Weights of a small audio captioner: encoder depths [1, 2, 2].
Rows from block 4 of the audio encoder of a small audio captioner, named by matrix and row number. Each number is 200 + 20 x the weight over its row's rms, rounded and kept within 0 to 999. All counts start at 0.
After each channel's rows are labels from the 100 clips, of 14976, where the channel reaches its highest value: "loudest band" is the band of the loudest frequency at the time of the peak; "lies over" is the class under the peak. Only what is clearly more common there than usual is listed. The data: synthesized solo parts of chorales (CocoChorales).
# conv: width-3 conv (encoder.blocks.4.conv.weight, 288x288x3, each kernel summed), inputs 0-71

conv.203,183,219,219,186,226,200,172,213,215,181,184,183,184,216,224,202,159,233,200,224,185,215,172,200,200,178,200,185,200,200,225,200,215,171,200,200,200,218,221,211,180,200,201,200,200,183,180,200,222,215,223,184,199,219,217,217,217,200,204,237,184,156,182,200,218,186,180,194,184,163,223,200
loudest band: 250 to 500 Hz
lies over: D4

conv.122,200,200,205,200,176,185,220,172,200,200,200,214,227,200,190,200,168,200,190,166,249,200,166,181,200,171,180,169,179,185,224,213,198,185,228,156,184,175,217,182,225,200,153,185,227,243,174,173,200,200,200,208,183,200,200,200,227,200,164,200,227,200,177,186,173,152,200,200,186,187,162,219
loudest band: 500 to 1000 Hz
lies over: F5; A#3

conv.112,173,213,200,227,137,217,200,182,220,189,215,223,220,220,183,200,182,200,200,200,215,184,183,200,200,233,200,162,221,200,200,184,194,169,200,184,200,200,200,200,232,222,186,223,175,201,181,200,200,200,240,244,212,200,177,219,220,180,200,182,200,215,200,171,156,230,177,187,219,200,200,176
loudest band: 250 to 500 Hz
lies over: C#4

conv.46,200,200,191,214,200,215,187,200,200,218,180,200,200,199,219,158,190,214,200,200,200,225,200,173,266,182,200,200,223,180,200,200,200,234,252,193,178,146,181,220,183,222,200,200,179,200,184,218,151,214,200,181,235,200,200,200,200,200,200,240,218,200,200,200,211,200,181,180,200,200,184,219
loudest band: 500 to 1000 Hz
lies over: E4

conv.158,200,189,207,225,183,180,200,175,200,200,217,245,221,200,226,217,181,179,200,224,200,211,233,225,186,216,200,155,173,222,183,230,179,200,180,179,200,184,200,199,200,150,142,200,200,209,214,179,200,200,227,200,218,226,194,157,200,215,218,200,200,234,177,180,200,180,212,140,219,218,187,246
loudest band: 250 to 500 Hz
lies over: D4

conv.173,234,215,200,200,200,214,204,257,185,215,219,200,212,200,199,201,185,224,222,200,215,231,200,200,199,214,200,200,218,189,200,187,208,200,225,200,208,186,223,215,200,200,179,158,184,223,196,200,160,152,196,172,193,183,200,194,217,200,215,175,163,200,200,173,200,232,200,188,154,159,215,200
loudest band: 250 to 500 Hz
lies over: G4

conv.110,200,200,184,217,183,178,200,190,200,150,219,243,200,219,200,198,187,188,216,213,200,174,200,200,185,185,200,180,178,200,175,214,193,181,200,183,200,148,216,183,214,151,218,194,193,200,184,217,179,200,249,200,200,186,212,200,222,178,188,200,213,200,200,200,200,186,181,178,200,221,180,200
loudest band: 250 to 500 Hz
lies over: G#4

conv.52,200,219,200,200,200,199,183,200,200,200,200,217,185,200,183,221,200,225,174,200,200,194,200,200,164,219,222,200,200,176,158,181,200,200,165,200,200,213,223,200,254,200,200,200,214,185,200,217,236,187,173,200,181,236,165,158,222,200,200,186,200,200,200,169,200,184,181,175,200,211,183,182
loudest band: 1000 to 2000 Hz
lies over: F#5

conv.98,209,158,200,174,175,200,221,181,149,200,200,200,200,205,200,200,171,198,200,200,218,227,184,200,183,199,200,218,226,198,200,200,200,220,234,196,238,233,215,178,218,200,187,223,200,185,197,200,180,179,179,176,214,218,214,254,169,200,170,224,217,222,200,162,240,157,200,232,172,200,147,241
loudest band: 500 to 1000 Hz
lies over: D4

conv.67,180,222,216,220,245,199,181,220,169,244,218,195,176,214,222,200,138,214,217,206,200,200,225,209,217,182,247,200,223,231,200,200,166,218,216,216,220,187,214,182,206,200,128,182,213,184,165,179,200,185,200,204,170,200,176,185,208,185,205,261,183,200,203,216,176,200,200,226,200,200,220,179
loudest band: 250 to 500 Hz
lies over: G4

conv.254,197,200,201,218,174,228,181,219,163,200,200,200,185,239,165,170,200,238,200,200,220,184,180,200,209,225,151,240,200,231,200,232,200,160,200,244,216,217,200,200,186,226,214,176,169,184,200,200,200,200,215,174,186,220,225,216,221,179,185,181,200,225,200,178,200,231,200,172,180,185,184,243
loudest band: 500 to 1000 Hz
lies over: D4

conv.17,186,200,199,219,200,235,201,184,214,200,234,179,218,200,217,175,195,184,178,200,174,200,200,230,186,231,226,187,200,180,200,200,200,236,180,184,230,200,218,200,200,220,184,185,164,200,187,200,214,200,200,221,186,167,183,180,213,200,200,203,249,232,175,216,167,180,200,200,238,232,175,199
loudest band: 500 to 1000 Hz
lies over: E5

conv.106,260,178,214,190,232,177,180,200,200,200,246,217,182,200,174,153,200,200,200,200,202,200,225,215,200,219,227,200,187,239,219,238,199,200,219,180,200,200,176,196,200,238,224,215,200,200,221,248,190,200,176,200,181,179,225,223,163,215,200,200,220,197,179,200,244,230,214,200,200,194,224,200
loudest band: 250 to 500 Hz
lies over: G4

conv.213,200,200,207,190,214,191,176,200,185,224,200,202,243,184,232,174,178,200,208,209,227,180,215,223,237,200,224,200,185,219,222,219,200,200,200,200,200,200,200,200,175,179,180,200,183,188,185,181,200,162,188,183,200,223,200,228,200,218,203,240,173,185,200,163,200,176,226,248,203,184,200,215
loudest band: 250 to 500 Hz
lies over: D4

conv.218,218,200,244,198,200,226,200,198,200,200,200,165,227,200,178,224,200,151,170,180,182,200,228,219,222,183,200,237,200,184,179,243,222,219,236,225,200,200,200,178,231,200,216,200,143,189,200,204,239,201,200,212,200,159,199,200,200,200,185,200,214,220,231,221,200,195,202,200,200,200,200,200
loudest band: 500 to 1000 Hz
lies over: C#5; C5

conv.268,178,200,162,228,186,230,200,200,200,219,188,200,220,213,200,198,228,200,200,200,163,200,200,159,186,200,206,213,241,200,202,190,230,185,200,200,217,234,200,182,185,214,184,198,188,200,200,200,190,236,200,221,200,220,200,178,227,200,216,203,189,200,200,200,200,223,214,186,239,215,214,130
loudest band: 1000 to 2000 Hz
lies over: A4

conv.5,224,200,158,159,200,236,214,219,186,240,272,200,219,172,214,220,166,192,222,203,222,180,183,181,200,200,200,180,200,180,175,200,200,241,218,200,237,213,190,200,200,200,200,184,212,223,211,185,200,234,219,209,200,228,225,220,181,231,167,182,200,185,200,200,226,200,142,200,238,198,200,210
loudest band: 500 to 1000 Hz
lies over: E4

conv.131,200,217,200,232,182,208,158,226,186,183,217,223,215,199,200,185,227,224,207,148,184,231,200,200,179,200,200,206,218,229,200,200,180,171,234,200,227,184,180,223,184,198,200,204,160,225,200,182,223,200,200,196,231,200,200,244,220,203,186,206,216,200,200,194,200,214,200,218,213,177,200,200
loudest band: 500 to 1000 Hz; 1000 to 2000 Hz
lies over: F#4

conv.212,245,200,200,198,184,200,216,185,221,217,176,178,200,185,193,200,200,200,157,184,227,230,188,181,200,200,181,198,180,209,164,233,200,222,200,227,164,200,183,242,200,200,220,200,180,235,216,200,194,189,200,197,213,183,168,200,218,233,182,197,170,228,200,200,229,179,200,208,200,185,200,183
loudest band: 500 to 1000 Hz
lies over: D5; D4

conv.188,190,192,161,176,200,200,199,176,200,200,205,219,200,196,187,203,200,215,221,174,187,217,200,182,219,178,200,200,196,214,200,159,223,200,177,218,188,225,186,165,170,200,203,200,200,220,200,200,177,200,200,171,200,149,200,231,198,200,225,172,146,200,158,200,200,183,234,180,221,217,219,183
loudest band: 250 to 500 Hz
lies over: A4

conv.38,170,216,183,214,154,174,204,200,200,200,200,157,200,180,214,200,214,206,200,240,200,201,182,218,200,200,200,215,223,200,198,180,185,200,201,200,200,221,200,219,200,153,200,164,225,200,180,186,200,200,214,200,218,201,200,200,184,183,178,182,200,200,204,180,200,217,218,200,207,200,200,215
loudest band: 500 to 1000 Hz
lies over: E4

conv.160,147,173,200,200,206,187,200,200,200,194,239,200,200,183,208,200,181,200,222,216,215,181,200,218,180,182,239,225,200,196,185,155,184,200,244,222,175,200,223,181,200,200,222,221,164,217,201,220,222,181,200,196,200,200,233,184,200,200,217,200,244,195,235,200,161,200,219,215,222,221,200,176
loudest band: 250 to 500 Hz
lies over: A#3

conv.255,200,200,201,218,200,200,200,200,200,200,246,170,224,179,200,200,200,185,196,177,200,176,202,209,200,200,200,182,220,183,200,182,200,200,182,232,228,200,162,200,196,193,181,184,224,178,200,182,173,186,219,182,225,184,200,218,219,200,200,200,213,220,182,200,200,200,182,249,200,227,200,223
loudest band: 250 to 500 Hz
lies over: D4

conv.251,177,218,200,200,200,227,243,200,200,225,218,214,242,174,140,200,212,223,182,200,184,200,174,214,221,214,221,183,200,200,200,185,200,221,200,196,200,195,200,202,176,159,184,200,200,177,200,200,178,177,218,200,176,180,200,202,212,200,205,200,215,200,215,184,230,200,184,241,175,240,148,200
loudest band: 250 to 500 Hz
lies over: C#4

conv.44,166,200,200,200,200,200,200,203,201,200,202,202,203,200,200,200,173,200,178,200,200,177,200,200,225,178,175,200,200,185,174,154,200,200,220,200,200,200,183,200,197,185,200,158,176,207,217,180,177,200,168,217,224,181,200,200,220,200,223,177,220,181,219,200,224,170,200,200,200,183,200,182
loudest band: 500 to 1000 Hz
lies over: G#5

conv.19,255,191,217,200,192,200,200,192,200,225,180,174,200,200,177,200,175,200,200,200,200,200,212,179,220,175,201,180,200,239,242,215,124,190,206,200,200,200,178,200,200,210,229,205,195,173,194,200,218,200,200,222,163,170,224,200,200,202,200,180,248,200,215,193,224,222,223,200,217,222,221,175
loudest band: 250 to 500 Hz
lies over: D4

conv.177,200,180,200,182,234,177,157,200,176,192,165,169,200,200,200,220,200,200,200,222,200,218,220,217,215,180,220,207,200,184,186,166,214,219,156,166,180,185,168,186,219,185,157,194,163,203,200,184,239,200,219,199,176,168,200,227,200,214,198,169,221,217,175,200,174,243,200,200,200,200,217,188
loudest band: 500 to 1000 Hz
lies over: G5

conv.197,237,184,209,183,179,200,200,200,200,200,200,200,200,221,225,182,200,221,190,184,182,228,200,180,221,200,200,224,200,200,184,186,191,200,183,200,200,200,153,217,200,248,200,187,180,200,200,180,175,216,203,200,200,200,197,223,200,200,200,199,200,200,200,184,243,190,220,200,200,195,179,200
loudest band: 250 to 500 Hz
lies over: D4

conv.187,200,200,200,219,181,212,200,200,200,174,222,226,227,228,218,197,185,200,247,200,216,216,186,217,200,200,185,161,209,169,200,200,213,183,216,218,212,218,200,174,184,183,200,185,187,204,166,255,197,200,200,235,200,250,169,217,162,200,168,200,200,218,190,200,200,188,200,223,185,200,200,200
loudest band: 500 to 1000 Hz
lies over: C#5

conv.1,214,203,200,227,200,244,200,235,201,182,200,192,200,200,184,232,187,200,185,186,226,237,171,215,172,173,176,243,200,200,200,200,216,216,200,213,228,200,200,230,178,216,183,231,200,191,181,186,221,186,200,185,200,237,200,202,184,200,200,200,217,161,185,202,200,217,218,200,217,200,200,184
loudest band: 250 to 500 Hz
lies over: A4

conv.215,200,200,200,218,200,225,200,184,200,200,173,215,217,186,174,241,205,200,177,200,200,200,200,217,200,214,176,257,248,254,200,172,197,200,184,176,231,221,222,241,177,159,226,200,195,216,193,179,184,200,196,216,217,200,168,170,200,175,209,199,162,200,200,219,200,200,177,205,200,231,196,200
loudest band: 500 to 1000 Hz
lies over: E4

conv.147,178,179,200,200,200,225,218,200,186,200,216,200,185,200,200,216,213,230,200,237,200,184,200,215,200,239,195,200,219,239,217,200,162,187,176,211,200,216,237,200,200,184,200,166,157,217,184,200,216,183,248,219,183,182,200,200,200,243,200,215,200,231,217,187,200,178,229,179,200,200,221,215
loudest band: 500 to 1000 Hz
lies over: F5; D4

conv.126,206,200,222,185,200,251,182,179,200,242,175,180,184,194,200,200,200,199,200,261,185,180,200,200,182,232,205,229,183,197,183,200,200,200,178,231,200,182,186,220,173,212,216,200,200,200,200,193,185,224,182,200,211,200,206,182,221,221,175,174,200,200,229,218,215,188,206,200,238,181,220,200
loudest band: 250 to 500 Hz
lies over: C#4; C4

conv.58,206,226,200,200,240,181,183,199,223,200,221,218,230,200,223,217,243,221,200,230,186,171,200,176,200,200,218,177,219,200,142,219,200,194,175,200,200,262,226,258,218,200,200,200,169,217,179,226,186,185,229,204,200,177,153,200,181,233,218,158,216,179,181,214,244,200,220,186,175,182,220,204
loudest band: 500 to 1000 Hz
lies over: E4

conv.235,200,178,200,205,200,200,176,178,213,200,246,182,200,169,200,228,193,220,217,200,200,200,200,194,193,200,200,170,220,186,207,200,201,231,200,220,185,180,225,224,201,175,247,200,182,200,231,224,251,200,225,225,182,200,192,189,218,246,200,200,191,200,200,174,200,179,216,207,200,219,175,200
loudest band: 250 to 500 Hz
lies over: D#4

conv.228,216,186,217,200,220,200,230,201,220,201,221,200,185,200,215,189,187,170,254,225,183,251,185,200,165,186,200,200,200,216,141,216,186,200,176,200,185,185,200,200,214,212,216,196,231,175,200,185,200,172,227,219,235,200,180,200,187,220,200,181,200,247,200,218,185,236,151,200,243,237,180,200
loudest band: 500 to 1000 Hz
lies over: F5

conv.174,221,244,178,200,200,200,200,232,220,188,200,149,164,181,187,182,223,215,200,200,152,247,200,218,200,214,200,219,170,219,186,186,229,218,219,223,215,174,175,200,216,159,200,163,186,200,219,178,200,162,200,242,199,200,200,200,177,237,227,202,217,217,156,200,205,200,161,186,181,200,214,200
loudest band: 500 to 1000 Hz
lies over: E5

conv.230,150,200,180,200,200,200,215,200,213,184,200,165,211,181,187,200,217,187,220,200,173,200,188,200,237,177,223,176,200,180,242,200,202,215,200,200,179,200,200,218,200,231,200,200,200,200,171,169,200,179,210,158,200,176,221,200,172,224,222,188,257,186,179,214,261,200,216,218,172,200,170,200
loudest band: 500 to 1000 Hz
lies over: F5

conv.243,150,204,200,188,195,249,186,162,208,185,183,212,188,213,200,183,200,200,242,200,214,185,173,229,200,200,200,182,188,228,228,226,200,201,219,185,166,200,241,209,169,161,210,200,158,228,183,188,227,236,200,200,200,200,204,220,184,164,203,150,219,195,200,200,175,200,219,226,214,207,216,188
loudest band: 500 to 1000 Hz
lies over: C4

conv.168,219,200,182,200,184,184,200,183,200,220,185,200,240,200,217,185,184,221,200,164,214,187,225,233,204,200,181,200,200,174,229,181,200,225,230,179,181,178,200,161,200,203,200,214,223,185,200,185,200,200,186,196,200,218,182,243,227,200,178,200,229,200,170,217,158,200,163,274,164,184,200,183
loudest band: 500 to 1000 Hz; 1000 to 2000 Hz
lies over: C#5

conv.132,196,200,200,200,200,225,225,221,231,181,200,161,200,200,200,216,208,184,190,200,200,194,180,217,164,232,227,202,197,219,167,216,204,227,200,200,222,200,222,200,160,222,200,220,200,185,228,183,220,182,218,209,214,200,220,220,200,200,200,195,215,187,219,223,200,175,239,182,173,186,160,217
loudest band: 250 to 500 Hz
lies over: G4

conv.97,200,200,184,184,213,200,200,157,181,202,200,182,200,216,164,177,172,170,200,204,185,178,196,163,200,220,181,174,200,174,180,200,200,164,200,181,200,200,232,169,194,215,219,183,185,172,216,213,221,200,218,184,172,217,214,200,221,200,171,175,218,200,218,200,228,166,200,174,200,200,183,186
loudest band: 1000 to 2000 Hz
lies over: A4

conv.193,200,185,187,230,176,196,200,216,185,200,225,248,200,183,182,173,200,186,218,200,224,166,217,180,222,242,200,238,200,200,200,215,192,185,200,217,200,179,200,179,241,200,200,217,180,189,200,150,200,184,200,200,181,236,200,186,200,200,169,188,200,186,230,170,200,243,164,214,164,168,219,200
loudest band: 250 to 500 Hz
lies over: G#4

conv.125,205,200,200,233,202,214,188,200,187,186,240,215,200,157,182,223,210,200,219,214,222,200,170,187,200,216,200,200,200,200,200,182,179,200,195,200,200,200,195,231,201,215,218,219,206,200,183,200,192,199,213,220,214,200,187,224,200,220,205,175,196,216,219,200,235,175,216,232,174,223,145,214
loudest band: 250 to 500 Hz
lies over: D4

conv.200,214,214,228,200,218,201,182,200,214,222,200,168,200,231,214,214,200,200,228,219,200,227,200,200,220,200,217,227,215,182,221,222,200,186,200,235,220,200,202,220,168,212,215,177,200,200,200,200,185,200,178,144,236,224,217,168,217,175,187,223,222,205,202,184,166,216,200,200,155,184,200,200
loudest band: 250 to 500 Hz
lies over: D#4

conv.134,255,200,178,200,200,237,190,166,200,245,188,174,237,181,168,185,200,161,186,172,233,200,214,187,201,200,200,200,215,176,168,188,227,200,200,227,200,216,200,239,200,239,183,200,200,200,182,211,213,180,215,221,200,200,187,241,200,238,200,200,253,200,181,200,154,214,214,214,222,200,215,217
loudest band: 250 to 500 Hz
lies over: G4; G#4

conv.214,162,200,200,221,200,220,200,183,184,236,202,200,159,200,201,200,200,199,220,170,226,223,159,197,179,200,200,200,218,217,163,200,200,184,200,258,214,187,215,187,215,199,240,223,200,200,200,201,200,187,200,219,200,222,200,200,200,184,200,184,215,214,233,219,200,200,223,200,200,200,200,200
loudest band: 500 to 1000 Hz; 1000 to 2000 Hz
lies over: C#5

conv.223,173,129,218,217,200,200,188,200,200,187,214,212,242,219,200,179,200,200,242,212,200,185,185,248,246,187,187,179,214,214,200,237,236,200,200,217,196,184,200,183,209,200,217,200,173,200,178,214,200,186,216,200,200,227,184,203,161,200,200,200,164,200,203,160,170,200,217,198,200,200,175,185
loudest band: 500 to 1000 Hz
lies over: C#5; C5

conv.51,200,183,224,227,200,174,228,219,174,200,173,200,200,213,215,200,199,216,221,172,213,183,218,181,215,200,216,221,185,200,225,200,216,200,200,143,200,233,200,197,214,228,262,178,201,184,254,200,142,158,222,215,200,200,200,200,200,181,180,230,182,224,217,216,200,161,200,200,195,218,182,181
loudest band: 250 to 500 Hz
lies over: B3

conv.81,188,213,200,200,200,160,200,181,200,214,180,196,200,161,182,200,205,175,200,200,218,179,200,185,200,142,200,201,200,178,200,200,238,177,228,173,211,232,213,184,200,200,185,200,229,219,200,176,200,201,185,185,177,186,174,200,167,209,236,187,183,200,220,214,221,185,218,200,200,225,200,162
loudest band: 500 to 1000 Hz
lies over: G5

conv.139,200,200,220,195,216,217,200,204,200,206,162,188,186,167,182,194,185,186,183,200,191,181,192,200,179,200,168,186,200,200,186,186,225,215,200,200,218,185,223,221,200,200,178,230,218,180,230,215,200,200,200,200,226,200,185,231,216,223,216,236,200,200,200,200,154,245,200,200,170,200,182,213
loudest band: 250 to 500 Hz
lies over: D4

conv.266,154,240,210,180,200,202,222,175,216,200,200,184,206,200,200,176,200,170,174,200,200,200,214,212,220,224,189,157,153,202,200,200,222,200,216,200,229,214,201,200,189,185,217,186,200,217,229,176,183,224,231,200,200,185,186,200,165,220,200,173,184,216,226,172,200,200,235,226,213,200,218,208
loudest band: 250 to 500 Hz
lies over: D4

conv.204,200,176,214,216,231,178,184,217,200,186,184,200,200,182,200,200,215,200,200,216,216,218,200,222,200,213,176,200,158,163,176,180,200,226,163,226,182,200,200,200,179,169,214,225,178,178,187,213,194,221,184,182,191,214,177,178,189,219,200,220,217,182,218,188,150,159,200,218,200,200,222,229
loudest band: 500 to 1000 Hz
lies over: F#5

conv.191,200,200,216,218,200,176,203,200,200,200,226,219,200,223,200,200,162,200,222,200,173,184,176,200,215,200,214,181,200,200,200,164,234,200,183,180,198,221,180,214,224,200,200,200,200,200,249,200,180,176,200,197,200,200,221,200,244,200,221,162,151,200,163,222,200,204,185,200,217,200,200,206
loudest band: 250 to 500 Hz
lies over: B3; B4

conv.143,210,200,188,180,186,166,200,214,213,201,200,181,200,156,184,200,215,200,246,196,190,200,183,200,200,200,183,206,188,246,153,200,200,200,220,200,200,178,200,220,204,186,200,200,180,200,200,218,163,213,200,200,220,200,200,216,217,180,250,199,200,166,218,196,255,158,223,200,245,200,200,183
loudest band: 250 to 500 Hz
lies over: A4

conv.245,218,200,187,175,238,176,221,180,200,200,217,222,200,199,179,229,176,214,182,200,200,176,170,200,156,200,200,200,200,196,200,165,203,200,200,200,205,246,188,200,171,200,217,246,169,200,184,188,167,200,200,184,217,220,234,200,229,200,209,200,160,217,200,223,200,200,228,177,200,217,168,186
loudest band: 1000 to 2000 Hz
lies over: G#4; F#5

conv.166,199,200,215,200,180,200,213,185,213,182,200,185,215,221,224,203,172,200,200,200,221,186,187,200,200,200,178,219,173,221,179,231,158,200,188,218,178,200,200,199,213,212,195,183,212,200,152,213,188,160,175,200,200,226,210,184,227,186,200,180,155,184,200,216,176,243,200,203,219,163,233,200
loudest band: 500 to 1000 Hz
lies over: C#5

conv.28,200,200,203,200,243,211,200,213,173,204,200,221,217,212,192,181,200,180,182,200,240,200,240,200,178,225,217,246,200,217,165,200,200,170,184,186,220,200,230,200,187,200,184,200,244,215,200,200,200,158,243,200,186,200,200,199,200,217,185,186,200,166,196,213,188,166,225,200,160,248,200,226
loudest band: 500 to 1000 Hz
lies over: D4

conv.153,165,200,178,185,200,253,218,220,179,175,179,190,215,219,204,200,179,163,201,200,167,166,216,178,200,200,200,179,180,200,200,200,178,200,222,176,200,178,216,201,174,194,189,183,200,224,212,223,205,229,216,200,200,195,182,185,200,161,221,215,200,200,219,216,200,160,183,200,223,180,215,214
loudest band: 500 to 1000 Hz
lies over: C4

conv.192,200,171,200,200,176,200,200,213,200,214,176,177,211,247,200,169,200,216,200,200,200,147,163,218,175,200,231,224,200,185,216,200,200,239,200,200,186,219,235,200,200,200,200,224,214,220,178,200,224,209,200,212,200,162,169,182,219,200,200,200,200,200,182,225,171,213,200,228,200,200,186,200
loudest band: 500 to 1000 Hz
lies over: D4

conv.48,200,200,183,239,200,200,200,149,221,248,225,234,220,196,200,200,184,237,200,218,166,187,200,178,200,200,191,245,221,206,224,200,200,222,200,200,225,220,195,185,232,200,216,200,154,144,184,200,200,176,205,189,199,200,200,200,238,219,163,220,200,166,163,186,163,200,220,200,176,247,178,200
loudest band: 250 to 500 Hz
lies over: F#4; G#4

conv.6,215,200,174,200,200,232,230,200,206,212,200,183,200,183,222,218,200,163,185,200,235,216,216,162,219,200,214,200,233,219,228,234,200,200,200,247,228,200,200,214,200,220,200,176,184,200,229,198,260,200,214,172,187,200,200,184,163,217,175,200,200,216,237,200,221,171,180,200,200,170,200,184
loudest band: 500 to 1000 Hz
lies over: C4