A small audio captioner, trained from scratch.
Training: nadamw at rate 0.00084, 2800 steps, batches of 64.
Data: trained on synthesized solo parts of chorales (CocoChorales), 39062 training examples, 4.6 epochs.
Rows from block 2 of the audio encoder of a small audio captioner, named by matrix and row number. Each number is 128 + 24 x the weight over its row's rms, rounded and kept within 0 to 255. All counts start at 0.
After each channel's rows are labels from the 100 clips, of 14976, where the channel reaches its highest value: "loudest band" is the band of the loudest frequency at the time of the peak. Only what is clearly more common there than usual is listed. The data: synthesized solo parts of chorales (CocoChorales).
# conv: width-3 conv (encoder.blocks.2.conv.weight, 192x192x3, each kernel summed), inputs 0-191

conv.143 [112  92  84 158 143 148 148 128 128 128 128 128 143 154 105 128 128 128 165 110 145 135 128 147 207 113 114 165 149 147 116 144 128 128 144 128 128 105  86 114 162 102 105 128 103 147  94 109 128 145 128 128 127  62 131 128 128 128 128 136 104 128 111 128 128  99 107 110 128 143 108 111 178 128 128 128 128 105  92 128 102 111 127 170 128 128 149  88 128 108 147 148 128 154  98  88 128  88 128 150 129 128 162 128  97 128 167 113 108 128 104 128 145 178 128 153 165 143 200 128  95 137 110 128 112 112 157 108 155 123 181 178 145 128 101 128 128 106 149 146 107 128 109 150  92 103 109 101 145 106 142 170 128 128 108 128 103 148  79 128 148 126  88 147 177 173 128 128 128 180 175 128  58 105 128 145 128 128 128 111 128 123  82 131 128 128 175 107 109 128 108 128]
loudest band: 1000 to 2000 Hz

conv.129 [128 144 128  95 128 153 156 145 128 128 103 108 127 128 128  86 128 111 148 129 113 128 106 128 128 146 213 161 143  85 128  62 151 111 166 103 105 161 104 116 103 128 148 128 152 123 174 128 128 128 155 128 125 110 146 108 128 147 128 110 128 128 108 128 128 128  60 147 168 128 109 128 126 201 128 128 128 166 128 128 128 154 128 101 129  84 115 112 127 128 182 128 107 128 109 159 128 131 151 203 128  75 128 101 114  79 144 110 143 103 147 146 168 151 145 128 156 156 149 145 128 146 128 128 128 128 148 128  78 104 128 110 153 146 128 112 128 128 128 134 128 128 142 151 167 128  99  97 102 101 128 128 114 128 151 128 104 128 128 128 102 118 128 110 128 152 128 109 136 146 128 128 114 128 109 145 129 102 108  56 128  67 152 145 199 157 106 128 163 112 163 128]
loudest band: 1000 to 2000 Hz

conv.86 [113 146 128 128 185 128 128 143 150 108  91  88 160 153 111 133 128 146 110 128 131 128 128 128 128 128 128 152 127  96 111 128 130 146  68 144 128 152 155 147 104  91 147 128  95 128 111 157 175 106 116 128 146 128 144 128  99 158 106 169 128 128 164  99 124 128 128 128  89 128 106  83 128 128 176 142 228 128 104 149 128 128 171 128 111 128 128 111 107 128 128 149 128 160 106 142 111 151 108 173 128 128 111 156 128  85 128 152 129  83 111 149 104  95 129 128 128 169 128  79 155 128 128 128 128 128 128 128 128 106 128 162 104 128 128  67 160 128 109 107 128 101  97 166 105  84 134 101 108 103 113 108 146 128 153 111 155  93 128 101 128  66 163 100 128 145 128 163 128 182 149 128 128 128 128 112 151  93 176 128 157 128 106 118 100 128 128 104 128 152 128 171]
loudest band: 1000 to 2000 Hz

conv.96 [112 106  62 131 128 110 132 105  85 133 147 144 128 128 146  89 128 179 108 128 109 128 128 108 128 111 128 145 113 109 151 112 108 114 145 142  95 128 162 128 143 193 145 148 128 158 111  72 155 145 148 112 102 102 147 128 128 146 153 107 172 133 156  95 106 128 135 128 128  88 128 153 163 113 128 114 128 150 128 128 144  78 121  99 171 128 174 128 111 152 128 175 128 144 110  89 160 106 128 120 128 128 144 128  94 128 108 128 128 142 128 104 113 150 128 128 114  98 143  95 154 149 171 128 145 109  91 128 128 128  98 158 167 143 150 128 108 128 128 159 128 128 177 106 128 108 128  92 163 115 157 108 153 125 126 134  86 128 145 185  90 128 116 150  86 112  78 128  85 156 110 124 105 125 128 122 112 128 128 137 128 128 113 145  94 150 128 197 108 160  54 147]
loudest band: 1000 to 2000 Hz

conv.139 [128 138 148 128 158 128 152 128 147 128 149  98 108 128 128 148  96 177 153 160 128 154 110 105 128 128 128 124 128 128 128  93 112  85  97 132 147 164 128  42 128 132 158 145 128 110 152 128 110 141 199 157 157  82 101 128 145 104  95 148 155 120 109 150  96 128 158 112 107 106 119 128 152 145  90 128 104 164 128 128 128 126 130 149 149 128 128 111 145 128 128 128 128 107 112 128 128 115 157 109 128 128 147 128 179 145 128 104 119  52 146 112 153 121 154 102 128 128 101 145 128  84 159 128 128 128 128 111 128 128 152 192 128 128 103 147 132 128 111 174  82 104 148 164 146 128 105  66 128  88 146 152  82 128 128 180 161 128 149 110 185 124  99 124 128  90 128 128 152 128 165 128 128 100 102 113 150 111 128 128 128 128  81  84 128 150 159 106 128 128 122 142]
loudest band: 1000 to 2000 Hz

conv.30 [121 104 153 114 128 146 106 128 145 128 128 111 128 126 128 128 104 118 128 142 128 164 164 128  89 128 128  59 128 128 150 144 128  95 128 128 128 150  94 128 157 154 128 112  99 145 151  95 109 102 128 155 114 128  87 128 103 128 128  91 147 111 145  73 128 130  70 106 128 150 148 149 170 128 107 128 155 128 148  95 105 128 128 100 122 150 140 111 152 128 141 131 158 128 113 128 128 128 128  76 123 145 128 167 128 128 128 128 108 128 128 128 128 128 143 150 147 128  90  75 149 170 111 106 106 154 112 158 128 149 103 152 128 127 152  90 110 144 128  74 155 112 107 128 128 158 128  90 147  50 128 135 143 107 100 128 134  97 151 153 128 128  50 176 165 112 164 128 128 102 148 128 128 128 128 103 197 128 128  84 108 109 128 128 101  74 105 125 128 113  59 111]
loudest band: 250 to 500 Hz

conv.176 [128 108  94  93 130 128 128 128 147 112 101 166 128 158 112 109 111  96 106 154 128 128 128 155 155 128 109 128 128 121  99 128 147 128 106 146  98  97 128 147  98 128 128 128 111 128 128 128 138 146 185 128 127 181  95 113  96 128 128 128  90 132 128 153 113 146 107 128  84  96 128 101 154 146 157  94 128 180 145 128 128 102 112 145 154 108 111 128 128  90 145 103 128 128 111  98 153 157 170  68 128  74 131 145  97 144 128 131 136 128 147 128 128  71 166 107 144 128 150 103 104 128 128 128 149 128 128 111  69 128 128 156 145 104 153 110 128 128 127 151 128 138 173  93 113 105 112 192 152 152 128 128 128 109 128 119 111 128 128 128 127 146 105 151 189 161  99 105  89 145 113 206 114  80 109 128 111 121 147  99 128 128 104 128 128  58 106 177 128 128 108 158]
loudest band: 1000 to 2000 Hz